A small image classifier, trained from scratch: depths [2, 4, 4], trained on crops of objects in photos (Visual Genome).
Rows from block 6 of a small image classifier, named by matrix and row number. Rows with one number belong to one neuron. Each number is 128 + 32 x the weight over its row's rms, rounded and kept within 0 to 255. All counts start at 0. Numbers have three digits each.
After each neuron's rows are labels from the 100 images, of 14976, where the neuron reaches its largest size: "strongest on" is what is common among them. Only what is clearly more common there than usual is listed. The data: crops of objects in photos (Visual Genome).
# gate: MLP gate (model.blocks.6.mlp.gate.weight, 512x256), inputs 52-103
# fc1: MLP up (model.blocks.6.mlp.fc1.weight, 512x256), inputs 52-103
# fc2: MLP down (model.blocks.6.mlp.fc2.weight, 256x512, transposed), outputs 52-103

gate.392:062157121074116133110138125123138117092163131160140136149073174192136113114086093161143078111143161132166166144129150141116115151141107145154124148101133169
fc1.392:098116154128084142179118186179121132151137117130105115149104163153063144095135093104079080118130157126153098164187127139165145132170133206105095153162118119
fc2.392:106135141150134048088132155124142061124095069131058119116117129126124106100105161157146165132132149131138066139093124060159139163042091110185172141107124111
strongest on: object: shirt

gate.474:141130147123099108148135183116146123155115137158170155119124145130134095117167104152123141119066077111137105119101177156128122127182115152129128160135152112
fc1.474:104103155154091150083120146160121154119139156094118135125149110165124089100169158086130107090153066175158142111181105131089136150166184125142062071124125156
fc2.474:120060098167162140133149069156140192137130084155160146176192060133124116117126104129103185101116106067037106145133171126161116123126132110164158117116102099
strongest on: object: tree

gate.453:109103099185139092037109114155146137180134109148103149155107083167145106093143181137153174125128159141167117106103178116096162129229198135121108104136054086
fc1.453:108181156131169127153133067108131192122125167144168086132179161120123093123075098111183184093046143048121114132122168122141084136113101129079165120118115159
fc2.453:136116215163141128089127131146121123086137149097082032125124120136164132171139185085117166093151135105128094124131145153120124126162162155157146144096152127
strongest on: object: horse

gate.106:156136118082174113064146104107117083112103176057099130113097143124204157129149132164048135167149110078127071117136129174186141113174104125170118148075134147
fc1.106:113045189099119174150138117171084102127123166139175084117091129133090153110105147092158145187169178117104146211104084142081126122112142099085136162153130153
fc2.106:080127083168122175120109122090188147115129116132203146111182134192130123150080094097119102118110166142094092176117098183104183090074147126097104152078107075
strongest on: object: man

gate.270:123158172098083122166079105110168189128177191163134117114152137090187086090137131132156104158137146097122146131148137160111124081122102094109158060133153168
fc1.270:184108180154158123116122174080174109136148116204067193183173143136183130078119097091109155157110120102147101095099168169141122120076120112176131098077152123
fc2.270:108098109087173077184121086129098146146103174113164174087111182084096141173122122130075178125158137211130096138188144094109082107180097083141139155098120147
strongest on: object: tree

gate.424:104127094049152186091134126077089156125147150108114124173116177099135106115162130162083231132122143080111116128079126146125152081125095189121094117129142139
fc1.424:102131143127146069123162140148103137111149116153102122156131072136117152150108109168088123046148109114148123120105176112146163144156149139073180176135100144
fc2.424:075131139133123127142125100152140148086109072111105112116142124151131109097124113157107201181113188139135172196150094111140145140089100133128130134102115128
strongest on: object: hair

gate.26:079148124113127099114120098118124104135139173060067159110118118164131126121140104160063118109123132141127136128095121173140162078171155110119141103121093086
fc1.26:107081068128129108121100114135082046152134129111135082131181162166107104098128160157127133143093176156135125142107134148144116065061178160169107091122060109
fc2.26:176143188146133148072112126106142071136090176135158105125104135137136142113108116162154101149122104106111109131124192076119115157137138176117121108125129145
strongest on: object: wall

gate.283:165151115105123135172077162142186110177167151132150137167122150167097199124163150072082148112115105061113140149110145132073128113089150068155050089169101139
fc1.283:088090139104144158113201154078113148135090134107105048097091112119114062127089102156102118157103143162199094137150129155182071078193069088110117139141142149
fc2.283:113108233151149079133126109141153157142125121133100126109131150107186128173175129165201085097072086135155161123174131154175130195103080113112140093171081177
strongest on: object: shirt

gate.434:129123115129103169081096141139068119101074115133090110195123121141119086157121123121101114110118112088126154096071143069163100089158087143127139118126108148
fc1.434:177099130183097161138174093131222143165105149139166153070148110085139175135121093215122154147115101182135110106172072180083152147093154121086129164127145152
fc2.434:129122118114168141185089106196093139110094137115159152085139162173165163122115154111064147115145163225151114089177182117116166139127138184138137150089123130
strongest on: object: tree

gate.28:126127112085098091160140095096146121105156133157209152173080120140111162138127112122134131090137111127134176141117040082061094180129166149178129136131113161
fc1.28:103146083144093203126181136151158170037134128159140113111127145127140083244096086185209130144174117135133159119117089132110151146065124108114089113210139134
fc2.28:155120148158108131097104130196120136124094083104137142119161152150134108123149087165150111133122157153124164118121162079117117069143198122086169135114145132
strongest on: object: shirt

gate.13:147134156118109115120151083092200171141126133149150106029157092062088126136120163148109095063075143136127121159159140151135102164149119118194154132107168109
fc1.13:141179185112158167133089114148098118128107122134089149141041121172081084113114109148186143112142133169099131136162082133081096164144053159085118128172119155
fc2.13:126111079127170130108125053154105094140157139090119094169116079121158114096093156143200143153131060074124147193141127106159131142138128111135158082137186099
strongest on: object: man

gate.213:074124115149124128127112146132117141081082114106125141150167080109123167179119138161151118116149165148125141154104110111149130115076175063153167134154108146
fc1.213:164146170176090125099160061096212119174086103136119120097102143133144184161137114086102119144170180115155078134187166098141077172160128103108147157071179140
fc2.213:070100178126166086123133165129133149077095182160143148124094111139170187156102178093116123108200159054079122113179124146160098124170114109103147105106041151
strongest on: object: wall

gate.417:090118143100103128105098091106136112089190154146172131129138075143133111084113130160110099123162190147148114108200170130166104099113109139102115160109104074
fc1.417:112104184121183168102076091125102108135158041101193089129140098126107141133102110122139103116152096140133101092077080066150125133158127149181164151113144160
fc2.417:162091159135114083186152154138144063112113148128170158116141126187108136109167114137140118202150106132154144092169100193128109134194182054155117111138129070
strongest on: object: sky

gate.380:075127148089092125135142150113137108139161145148108147150133098075214105154112159138112087076127127092113081091135181125129123128140081107151184150193078141
fc1.380:165107057132098102089119148205148088186108126136109140069146124123121116103139072082083106057127146192121163092147078057155172135102160126104170131107176153
fc2.380:159189071092158123093141104075096158090135148168144148122150149145170129153122108112137103125106099089095121115166112124124127127059147088180121171112164143
strongest on: object: shirt

gate.264:113133125111095125095086132150105135081087101168139115156118123197131044079063055135119120122117112147157066087115134154132102108128106147123134115159171101
fc1.264:146121141143160138117109109073078084199129141131110059098158156166167095150166125124124107161105118121123126110095155091118090151093136112086068097079134161
fc2.264:162093138140114115114041062147114155180091131164134145133122152149117129061069137152152112100103084179162097054138076177208069123108158069147118089170051059
strongest on: object: hair

gate.69:126122122159084122114179154097101149137095118203097123170106102133096154144126072062137150142085138114127164133078138046150121109121148143174156114173098059
fc1.69:129139114082115081119064136151124092076108120096111128138147160103062112074124101100166132101085132151117130187095114217135138060129046146144162093129143147
fc2.69:118157163165135065124201104071160133098161154104149152154083153092140096128136071097133125116136109070149121105183188095094162129105164069075151086158124125
strongest on: object: tree

gate.375:126164118134108130119161176065117103143091164126106162180133119142141195110117154148139085091127101157153145153176190081133097111128109133198176117128092086
fc1.375:133139097124167152164127174159107073123119145201121058113172160066178177099145093083142119100161149134170159101106142129182146162134108154147090081147102101
fc2.375:112091140088158116145136117151107119117172092107107140098164148200126101157147127170121136122142155132160074149153108181126069128162142119131117141129111151
strongest on: object: clouds

gate.260:159110188086152099145139118099077134110104078128153095143099172063125062151157146126161093163144126128109098146078099112171146149147140157147116092147089124
fc1.260:035100094121190091150138090191132140122122152120103143091167155126164075123134092120156109144136101127170190104156167133085164170084101151150089068102134130
fc2.260:149167170116101215078148145151158148147109126122169134193133122113146169097123111120132119137137072064152127183091095116133113168130134157105146141156152128
strongest on: object: tree

gate.304:145088085130187103111097103130059125125148164164118050135128126145147165138200131103077131093117073071126096207170155139168095049183148126154129096128125092
fc1.304:122105130149107138082065157076103126119118166182066134158119104140155142152188091097077091092109112166103108192168152119160144129128199160099149094162132082
fc2.304:117130147127176096146183061086195110126167107118174127149114137134112114153134106112155160157106168070132113077146135192097104135210127169157140072082091124
strongest on: object: grass

gate.354:131136100129130162143156160075085146162146126177135156197137145072124080097115166119108137129160129194116131140117164073140079049105170109131144135100127156
fc1.354:077134113133114133094156097092107134077058181143101091137174126096094095089153124096097086167154172080130140155179099151107140080136117149206097118124122091
fc2.354:150126105104166124125048145156090119110132110138151180189100110164148127096130126100130158073136146173177115130107102144122172138113169137123132126149180121
strongest on: object: clouds

gate.349:136089122129095087155152104160126138133182122118151106167138071143142117095139134137126126177095135153145120223093053135151125179121094135100094123066152103
fc1.349:065203087106085157106057105078086099156142127149059109095120178155138145130142154116095119052104153132127161131117189129171114069090134103133147185135120154
fc2.349:112120138124167140176094110152105184184170057126112118111110124153125137191118074157149102130100095086081147139128123109157056104138157162072121190131132147
strongest on: object: building

gate.81:104191146080213107062114138162103135149145152145137184127116116100122134061142163154117165175131112135111064153139100130112083087139148127084105100100098113
fc1.81:099156180101152140053166141105096125050139114124097159167133096141148118088135097146100164137136155072120112144161114119073180114151172185107134058122126170
fc2.81:130112123140127133133181163160147105132133109135164118140134125144107100191111064125079043095126179146133135150175140105074143141146095131096175192111144155
strongest on: object: man

gate.8:124060130081136093080111175090103117126169139140196085109114170175155126127063137100130080137162195123144113146118149097130143118105068128137099209119100072
fc1.8:131089102101129093126142208149130098127194119119194159082124125165122193058117118116148106192109078080082128123092182134165112162167144159110118140132146084
fc2.8:107122125157121164132136140132101103144138118151104159098159146145099073141071168127122150116112190146116079132114179142122117151200128153140129177107182125
strongest on: object: shirt

gate.93:083097104155140217124082112041114172114145099151124148144109140183114120135053083160129129167091168165146137102120113097114139094149098135197187158165094127
fc1.93:144148110135112151115129130136105103125124085121128111104157109108149121172095118179108112103129120211131178122197129159129107125105120163140160103132117115
fc2.93:144115174129154148138175171140149071147210195143128142120143161116126113071147154147126096139103179097137129086116143107104145118141175170153129217154122137
strongest on: object: shirt