Weights of a small image classifier.
Training: muon at rate 0.0071, 11300 steps, batches of 128, held-out accuracy 32%.
Rows from block 3 of a small image classifier, named by matrix and row number. Rows with one number belong to one neuron. Each number is 128 + 24 x the weight over its row's rms, rounded and kept within 0 to 255. All counts start at 0. Numbers have three digits each.
After each neuron's rows are labels from the 100 images, of 14976, where the neuron reaches its largest size: "colour at peak" is the nearest of a few named colours to the mean colour under the peak. Only what is clearly more common there than usual is listed. The data: crops of objects in photos (Visual Genome).
# gate: MLP gate (model.blocks.3.mlp.gate.weight, 256x128), inputs 0-63
# fc1: MLP up (model.blocks.3.mlp.fc1.weight, 256x128), inputs 0-63
# fc2: MLP down (model.blocks.3.mlp.fc2.weight, 128x256, transposed), outputs 0-63

gate.163:150134145133162118171130117123131146085158099104153121169138119155122126151148103150081136151164143109145150135152120107132156137116136142144157103127118135169102145158119161130149114140159126
fc1.163:113163130121146097053133140127145133122148165154121100116108114109113118116089142091156134120126127140145079109105143150120107139132119138144157119128124128118162137096160103155138108073091151
fc2.163:122161081156139062098145129149169095091169146148149127138089123132158120123117103188119122164132133098132137120116143149132150155147121121161110134156152119135140123138146124143161128160134089
colour at peak: red

gate.151:133158116143128162140123124117140132119113064125160113101141146132116134101153145127164143125116150167130113128114159155144117137109074100150112137114135118124122123200118155130101144150130130
fc1.151:155128145101127126160102156141137142085121118153156107107113122181108162086126098140147190123138131145147101146141105157142142138138138136105139118145147131153101138191111153153083142122118117
fc2.151:132080099157156160120118114134114112164088152158108141145106137126133149131112145050122096157129128096124124147133107127118128121075122168113127121152101117096112114173153095123132138126078152
colour at peak: black

gate.9:127119154125123124111114165100155055187151137129135141201119147111121113141131107150129122118158126121120132120132134165130135115138100146123144156140126146098165122140136104118079115120106125
fc1.9:097153139134152124137096150125121114147121124133088130146143151079110147111145193144119122097107107150146112137154130098117111137127127091114142108120141127117111180119100112102119113115138168
fc2.9:121156143130151146142155156096153116111126129126149114110133161096168180140098088089111103120135073118103149120127140150148140143131144136111125132122107129168120125115105134122117114138065123
colour at peak: pink

gate.108:100128136085128127146099115098111153149148144180145136117092109116121136119090120118139105135177142091149128155098099153160102140126122145123136167150097115116109109089127162122113129138107116
fc1.108:149113152148110116157140096136177138144126136067126083153137148144127154192149117112153113107123112147157106114088104146134117128172153130129116089140146121109158131154135095145128124107160151
fc2.108:077164108106168134127136158120132141150149131135103164138126106137143083141116116153125137122127114149094112067114127108125119148144120099115119138128130150137139110167133100139158111113124110
colour at peak: pink

gate.155:087149088150113124122134095120112089115174121147109134113149103125138138111150142157130125134132159099132133135155163112167118118160078158136088108137162122100112129096091141114157113189096156
fc1.155:136172152119123130147163134154104150157127100123170107103138136139128122159109116147096124108200117103148141130150109138122160095145123120099121116071139130105102144118128117106104121141091157
fc2.155:115132170110170140139103098114130106135120125097099069128116139154154140130129108154149124170120094153107149132132128110138174143139125128109170071094096126147181115165123139107139115101119117
colour at peak: grey

gate.144:081100102102147144132112133150088165113152128133100163127142136153117145173117169117149110150083146120116170179164116132084105115135132133147137138147089138153096152147105132135148075107181129
fc1.144:137156143109132095141146101124121130105122099166171127126163122152110173095118150122086123116116092141115109123127153125129127153121119126139110101117188113116134080102152104145099131144099160
fc2.144:147142074152095087126147088171098131112139142124107124127142134139112119158114104133106114147158149073111139078115140127174151135143112123122112154130158175107147137114145170097177119159163129
colour at peak: black

gate.211:115146092137104175168137124127119118191131141105100158155125096101145144128129128172095111117124126141183105098179145142115137142141159132165121166115094135113114120150098147071165139144135129
fc1.211:115146120100086170140114090132111117156112080121125132152144099144098124139095059121184122112165098108116121136148118128151117139122141107156149147151124133135115079070110160136108105156145129
fc2.211:136161147149133119168144132139105139163095106103132171114129150149154091138160111114118119099139130108150114160161127112140121182135118115163092119084139103146095152141143131116117146117109134
colour at peak: black

gate.225:141129139116117155136143152131101118088113120118114188129126131109163095148134145086177130120134146118128144127109107160132150129105127076113139098118125122138124135131122144116143144148090109
fc1.225:091138115168084093099111124124161162158118158120108097127101108135128142088131149157077133165114139137112113158141169097105126116152149154158142127107099142135171076131186123123110115106105123
fc2.225:140123160152123107152150141109094135112101145113108133152135125139131126107105179101126107127135126108118123079163163111147120150121133133107189119116116148145113095106165152148139125108101091
colour at peak: white

gate.159:120105159142151128125128103131125079140114131122110127150159128105138181156106082153116144130107114137148123115160116133098162135142135172171146134080147119114164161106093098090122114164151120
fc1.159:138112130154098159096120141114143087132127158107160155161139088162116124110137124153146151135079130132137123131145130122133110151114153150147148137118124168093122079125146112154094116148110120
fc2.159:172125127118159092133090107130137105116115147129133134131135147129096121146105098148111149120096083143134148130098137117134153122090135109133097116084126106101105136116110109124153088144082148
colour at peak: black

gate.183:161114131128130094124172099136103133094104086089160129171150146158156153100116121125101082134068129148139162120178108132135136114147087124162156162141134151125134128142169141137109140120137163
fc1.183:140132125084121107098133064083142149166101103104108157132138107125116087132117129128117107072106106102110131123146164134153148137137119145102114108140127111108133105107119147099138100124113152
fc2.183:118142128138142149140126091157115088148126143161109101102125150087116107110153094135098135093125145148132115148152147112114173120125138102110104109152083110159091126142134143124127138143162142
colour at peak: brown

gate.249:178132148114105091134122119079135136112174116126126169112069150123141139100087172150151119094096120149127137132101139119152127126108136092114140125161098097101126117083161112098132111139109138
fc1.249:108165130136122123061122160065158133119147125121160127101139169086129087122126117197134130147117147118102107143145124115137116129162119135083096117133143099116125174108097113160116131087091112
fc2.249:147130137089074170163171114120090134118105107126150148165134098108123132101123130130099152116135118146111160120149166090150084144101115171157118127142140123113127105136134166103077125153120140
colour at peak: brown

gate.146:121120146125116109127150144088128140098127137118078116109099123137159145084117126131124129144155129120088166118146153114146119134130140123178105160093077165121142155125108112093125141130143127
fc1.146:114129105157155103141155127149148189108127112144121107149133150108135136153127178122148154114129118122128175105090169112157073140135103141156116132105123122133165124102115084119119132140136125
fc2.146:119178097151150121113129166157143124152078175143140131099108112118124114136150100080170128118130128105134185160147119121132112157103065138101137147106141095123173112133144120147140099130156162
colour at peak: brown

gate.156:137085130129104154121161124156129107130101116125096146121151116156133119145117153114117158097127156132139120136111100111147175154110135116097085140137120133125161120128159118124110171126205142
fc1.156:145112133127175151155151146160150101154103149124106123083154143141108093125104133095146165092096125099139115106160142117169160128127090142131120103146143124065141124139130123116113154164166105
fc2.156:148111133132126144121148159124124109194081124151143089148117120157128174144120082141130133168137101138136151120098207146099139139115123125132104147125139090153180089126150095113106155123063126
colour at peak: red

gate.200:134105138152145152100098090111124116122085090198131146124118110130115098098136130134140140119182158090111132113131131145107172118100152185099136182136131131142099132164146094079108105111108112
fc1.200:141114114123143141121060123119158113166100148189112131125152135134115124146137154192150175129117170131132166132150106143070150120122111157143124140138120193169124122134125119130112202107110118
fc2.200:110174125111146113109125180112152138148122139130105176105100091154127118088125127171113115134089156138152159116123090139115126176107142151170189107118129140162119142147159121135142089134113137
colour at peak: grey

gate.251:106155088115065113117098130084112106158117128148123151087103158144134134134100122130138122119111127139107139125124112119140063093100124104090138114109153085138147159136155077138138111160172159
fc1.251:154117089142137138151161122187137119080172108140130103178121111127124129153155146116124156139114167102170119142114096178158154087148153142151092135122109151117102062082126153095131117111115112
fc2.251:118117111153145101096109105143135104138100136132160139121152110107165120109091134086138098091169132138115089130094117156159071126098094111136161162139082131117084091121116121178133103123133125
colour at peak: pink

gate.134:055101116125088142145150101134144115137123121131091109190186125137157128136152128104148090127082079142128116140140133114142119161116114090131134102108152127103106142086093153137145111134092113
fc1.134:142131130148176138132155125122103134150148095157113145154127105082140131152123131152094141136118177096093130168121116142114128088129103116145096095175111141109162110170115166090129142107140106
fc2.134:138126109107101173091109117118199141137150161137152129154119126132106175121108151160129154131099112115150143152166092149114138108146139121102096135132177154098147111132114133149127139125126094
colour at peak: yellow

gate.219:136173111094103148102145139112092117116118135145164136109144140126102118156114100114109077114130100131150095130098097099124145128139141140103092080148088143159141098132140170131111144122109174
fc1.219:118124142173172151128110144156169156139114121157094092145113102105167156118138115121116139149094120094109146126123168135125110133135150113139130151126157110118134146172100135109060134131160126
fc2.219:142164153123136128105150111116109121130077073142136118102142103112104176098091143109147122130150112165172142127139072129119085136171115102106145125154142119127145096089121104137125124115186155
colour at peak: grey

gate.243:185086116163133077118113151128145175143152146101169142141135147144116134096113164140130108122132152135123166121095103131142106165098139128135131144089106088152148130153127137109108140106193103
fc1.243:191074121116123095134120128145110104129127131106142125136118186118160137136125126123099122139097091134151112132091147128141099129125141155157113129122161117162117100107111167115106132094183141
fc2.243:161139107151128107131131123149123132128166104158134097136090104157153153170109138161119166137105127145136124116082104137088118148155165162134171114120073145158150139097111094138108110125141127
colour at peak: black

gate.99:143122136128161102151191133139160113084161118134098146100166107169155105138121174127158113087128116145091084153140150086100136102126122118088113130126101153086126121143141137100136130119126133
fc1.99:110110111102128137146150128123167086116080129124116123097154119101083167095149148120101144126111186129150132158119105136143103129192151095117102140112112129082146118146158117116153118131137159
fc2.99:096103091072131096126130098136116136150157119107126158124164096152124110141121092155102120161136158167109134115113123103163126106128107173106105104123147122147138131127132159163138158145160145
colour at peak: brown

gate.232:143147112099140170108144145124125110119142139147076116108145136138143123106092143142110113109162091109089132160152116107113110163116134121149174106115086127108145086148103171137131125086109102
fc1.232:153119158081140158162148154145115120128115140140130131121160174090109133060131154135100097133123143143137168163152155112136128084122082091116094157136138132133139153099109091097136116149121151
fc2.232:172112089122115131153138085100196092079140109078138135125156126147111114128151127104130125105129140128163111135117148150129153131088086142110132111130121081158132137101135142143140118132111143
colour at peak: brown

gate.3:137112160071139147140151145101120092106135187106107114140130096141104129080121122133073127176100110130081154142106106104165125133099090073136126086125128187142116132140145123140121165168155125
fc1.3:103148126181121163109124131106148152125113156131127093086123110167162106140152177140116160128162133125123108127129138128091106116141147138115124144151139064163119151100153106146142098140112192
fc2.3:102175097157172137097131117122123111094107118132138126076094117118117098081131137126093140098127094113144160137152151142136098117142105167104121123100110144146113148102121151144135159110118129
colour at peak: black

gate.13:134079169128082145094155115129157138068133135118127139135108126132068091126092112139092132137116142103102126129086169123110145129129120115186121142093133115113136120130134108112137143152128152
fc1.13:143129167105127114122114134152125139119113118098090159108155068108096127121119115127093139112110161105154160131119127120115139119136132127148089184109106143142138158172128150118124092139096128
fc2.13:145138100146123150122079073092148094150143166122142142133156152151133144114154128181145107106141137136087160122139130135088118108151101148108142107138125160149147090096124119148121137114132112
colour at peak: brown

gate.132:099157114106105120162128110119117095184154133120105120136162135112123130151156145168136139138110053149137109159131118151092150152131086166156155129147109087133172137130106138106139076185097141
fc1.132:106101130152151134166131135069119143138146110115116095135143155081094119130112111154106104116106092167109115131133139141117139162140158114155147131150086069093177116121155135103157125131099133
fc2.132:136150129128147102123133120149173146126124110096110114143183137115124117099143121094145121150156118132112140125140137160109055065137143127153145185115158150112105156111108155138143127122112130
colour at peak: orange

gate.185:128128159156117096131141137099131100156156075100132131133115122119122142083137166141105118158161144092112101104160081146094117089087124087078098172126131147179083131132105139160135128139115158
fc1.185:130138090151125146157148112094149101149153122115153133116146097197150095125132098144092120147078128096097116120109177115160126118097149127133144117140162116119146106095093119115121123109127150
fc2.185:154112123156091115179150068113103131116124108159128123135133156124115107142123151160109108170135162144109099185106129113171117069130106106092098156134155106146131103146106120120143120155110124
colour at peak: brown

gate.53:102121114142110103131139127138162121115145114132100122101168147124128168147146174092118098119161114138126117133100105140147145132122111107123139127163146144111127096128136165102089125113163135
fc1.53:110121101117139080137116102117156142126137094137115109150130081138124136134116126133100125151135097173106082085140098130166153126091159119143133146143182127115155123127173138121101133093147102
fc2.53:121097124161132107098126118079134136147161182155118142153130126122104124147141097112117110147139110138144103106075092112152107125128130125138149098096121126157093071113142103111180145099127127
colour at peak: pink

gate.137:123111140155112158115102103068142116130159119124146126124133131126129149117113178102082137151139152103077167123104098121116144162133147123133088107141126152144112122113102154175101133096110153
fc1.137:092100163128151123152139177122115159154111086080132111177093129116101087174149090129122114123143138109143131142138158124120099140129162162137115143128141131151110135102127105144140097134173110
fc2.137:142074174120126139147121129090144143141135134132161155130103168101100114135162150163150129126153179112139100112118137115121141133115136104139199120150148145133119099111067124113163119108120124
colour at peak: white; pink

gate.174:146124141156134177161140147132110129117132158122114137127109128113155146089121174097137136083092125141128084099145101088113142142146139153121125136152099131159095142102110203152107144149111159
fc1.174:091128105094107126137144075115125114154129097130125102152116139147126129119100056130131132161131121140134119152117180143113138121163178111144094130148110098125140136092164110118113107101144089
fc2.174:131135103148077145123106107131094181102141107117131114128144138142140155111120115097137135126143130139174132134137110151154108094143107146146126097121123182149144118127115126130157107107141140
colour at peak: pink

gate.91:090110089149158078096127129091148108140109107072185136140148149189095088098148151096143101150144131095109140146106129132134131139133114135139125101160168160133098139177117090117143142160130148
fc1.91:119142101089128107100137118117095133162133094131078142162113147114118164143125144179113117150116154152156148105133106162165129099137119122160121094109148111083137132140183162133091131100146103
fc2.91:125097101120126165110139162148127074117104174157132147155105143154103156111121128132124133131127090142150119110140145104146148137093175110132110145122123070142120128115142137129158128135090180
colour at peak: white

gate.115:072108104114121181113054132128116130144127139112128091135095088177088092137159082122118118143158118116105150135074137135128129134113102150136118145120088116155135150129097148108127110167102109
fc1.115:168139120134201108194166147151126126107124133164142134118140116108115120131119126149121143123090144105110119139119149157166128133136119131126105085117135142152110120120128107148094126098124196
fc2.115:139143151131097092153136104113141132161135064098140123137105146122111082142137116132137121158128138178136118155131095159114128118142115143124107109120117116114074122120071156134160119126152144
colour at peak: pink

gate.205:161174156128138140102134158096172135117124118156127079110184149129111120096124147103123108097102133104143095133092124130117134122100128109095141157160112091118122156128143082096143111117087113
fc1.205:104094118137103144149161115111153115079127124130114113144165123103116112141088139124132137074119122111121101135187117119120121150125096142166128119086163140157144129131124133122125120140130143
fc2.205:091114119119109112156134121113151120084099118122112110156145073120106155134121146145102158136098124112095164122132151095167111085102090136094078106115153105160143098134138131139093121114119129
colour at peak: orange

gate.74:113090144188110160136127145146117134111114182088158093120149090124137078107155143120089102150124108119111172088136146110153133108078164135148150159142117134164116107126110087156150141120100117
fc1.74:099172109170082110111107090095165143170149111152121140111131124102121093136137121094117119124124131096147108128129160098128108162132146112118146093150101147143091175128056105113106169114112114
fc2.74:118123178110121140151120134127098137137102131126098129135151126100109142131101106123165122157204122072127111124142138111156126121120146116125119117106080135131173130119116139110115135139116155
colour at peak: white

gate.202:097125134122098126148136118128115121154160165125128119112183145151120087097107110141177137115147169155146096158122134123115172110172126166136098141142127120096156120101129175180129147139104144
fc1.202:104135126145106123130152094151156116116149133144115146138125149148120081116115103148119133095148185144158145112136122080136177156141159147109105135145090116117135143122158128174117139100118139
fc2.202:144097104112099140127118144120138152139130149135146096144130117103132081130137132148108152148190131109150150121097111120132153109094130125139132161132092138091126096143103136166138133201150080
colour at peak: brown

gate.158:114108148136129145103124125068136149122094111121117137102135148113147100146096130145075164085111167148140130101105104132142119137067101136124132120125106140136108135142074163127122143117122118
fc1.158:124124118114150138145117100173161112138125141096101130099077068162118148146160109085156147110135145082120118141114158090118145096157131142111114151112137116130176119116134137139145114173126114
fc2.158:138136110132148154145159127142148122121129123120148142107123097141152173115133100146103090161118103086145138129129188137147150148137131095125102134139134123121126085144107146155149106132130144
colour at peak: red

gate.45:109127137091113148125103120142137147149101112142122126111139114150106169166072111134154117112158098166122100125143138145112096132153157145120103133087139141167114127130187133131118127107132139
fc1.45:123130144084126125127143109154122168143101104120137160191101091091145194116158134137115129112115138173155115146126129158111088136082161129118133121123108093150114151125121108134162124071092116
fc2.45:071138157173112113143127129183100110135129161145137117135131139094119123110156101152147122147128135086088185154131119115116141135111131177141135154123120076136200077086117121153135115120155160
colour at peak: brown

gate.72:179107155084106143127129101164121113147145147126134147136095130142126159135106169114128119069108164133114107109133109101128113155156128144112107102133120130113080140108126133066143128122132143
fc1.72:119160150144150112170142157124092107118127105139154162122153141092153112104151087180093144128141132126093100100101121148095141117143139073135143158108127113128129148123115095145131136123123134
fc2.72:113180146155097146098136138151080154147115145182182102128154129131154095118097127116118096148130186129152142126135121128108141110140102130183194112109130104140120121097108108170133128131131113
colour at peak: pink

gate.201:137100164135079157133107124141114097104111109132114088103121123178110130122143109093131152145118145083145153172100070107087130114095129133097124145127151061133116170128149146135095095133114173
fc1.201:141130133099172092160161112087122143146179151121145153103164128103119157107086119106150119124139116112158085108074141087117127099148102132194106155131131167109129121133133118098093149157145087
fc2.201:055113150152096131137138121123108159108129098085158105167148111136137136118132127107114150124157121118121088143156125132130141119110126130130113111168144125138153133104127150119156158097155065
colour at peak: pink

gate.118:127160167111165141143125152172163147124135119128077101146171118115143106120074113160096106113104102142145121104143127099115088137140122119105151141151124109125167099112163139131101115156110145
fc1.118:126109119120153140130130121114096087140133095163160136135101140130102102114126122131141102124145135149160146149129174093084128159116151081122145156109099150157098105097149125122139096105113130
fc2.118:089165137103171112144069144169129125156123134185161153126132124148107119146128129127119172164093138087127153142107114091135101127139106123140153121133130106130112113117156104112108119132119149
colour at peak: brown

gate.216:112127121151135106091187120119144109141132149120155150156146159092135125107148108130142099128129095089137134088115112136090097142139156085115116125129113099108141109170088117139108107161119138
fc1.216:117081112154067172093125106137181124126169100142122135140122124128140116103077136121147149119125139143095053114119149123077131157112136110145115115105123112135120140118150138149132136170089116
fc2.216:129141120137119105128124190132166188118106139112138119119081126168136158100144149158136112115100103166111154132102154126105132093112168142120098149132138166082104158130134146083168149140139113
colour at peak: pink; white

gate.223:118113139139152189147126088093122114093126130165155142130134118140141121130139138112143135143157158121166141119134134158117107108148183138154131150137111098138138138116089133110120151125105110
fc1.223:130117129157170132133140136126116124126096094174139107111164160126157117122139127120133092165142152132120137150131125136091181144153128126084158163182082078141135123105191122125159122095139102
fc2.223:132143132158118172145112129149177116110110107111082145080134134119097145157122126142120061093117116108154070096105137125122091157118079111154150135097115096146129124098132142169151094111148166
colour at peak: pink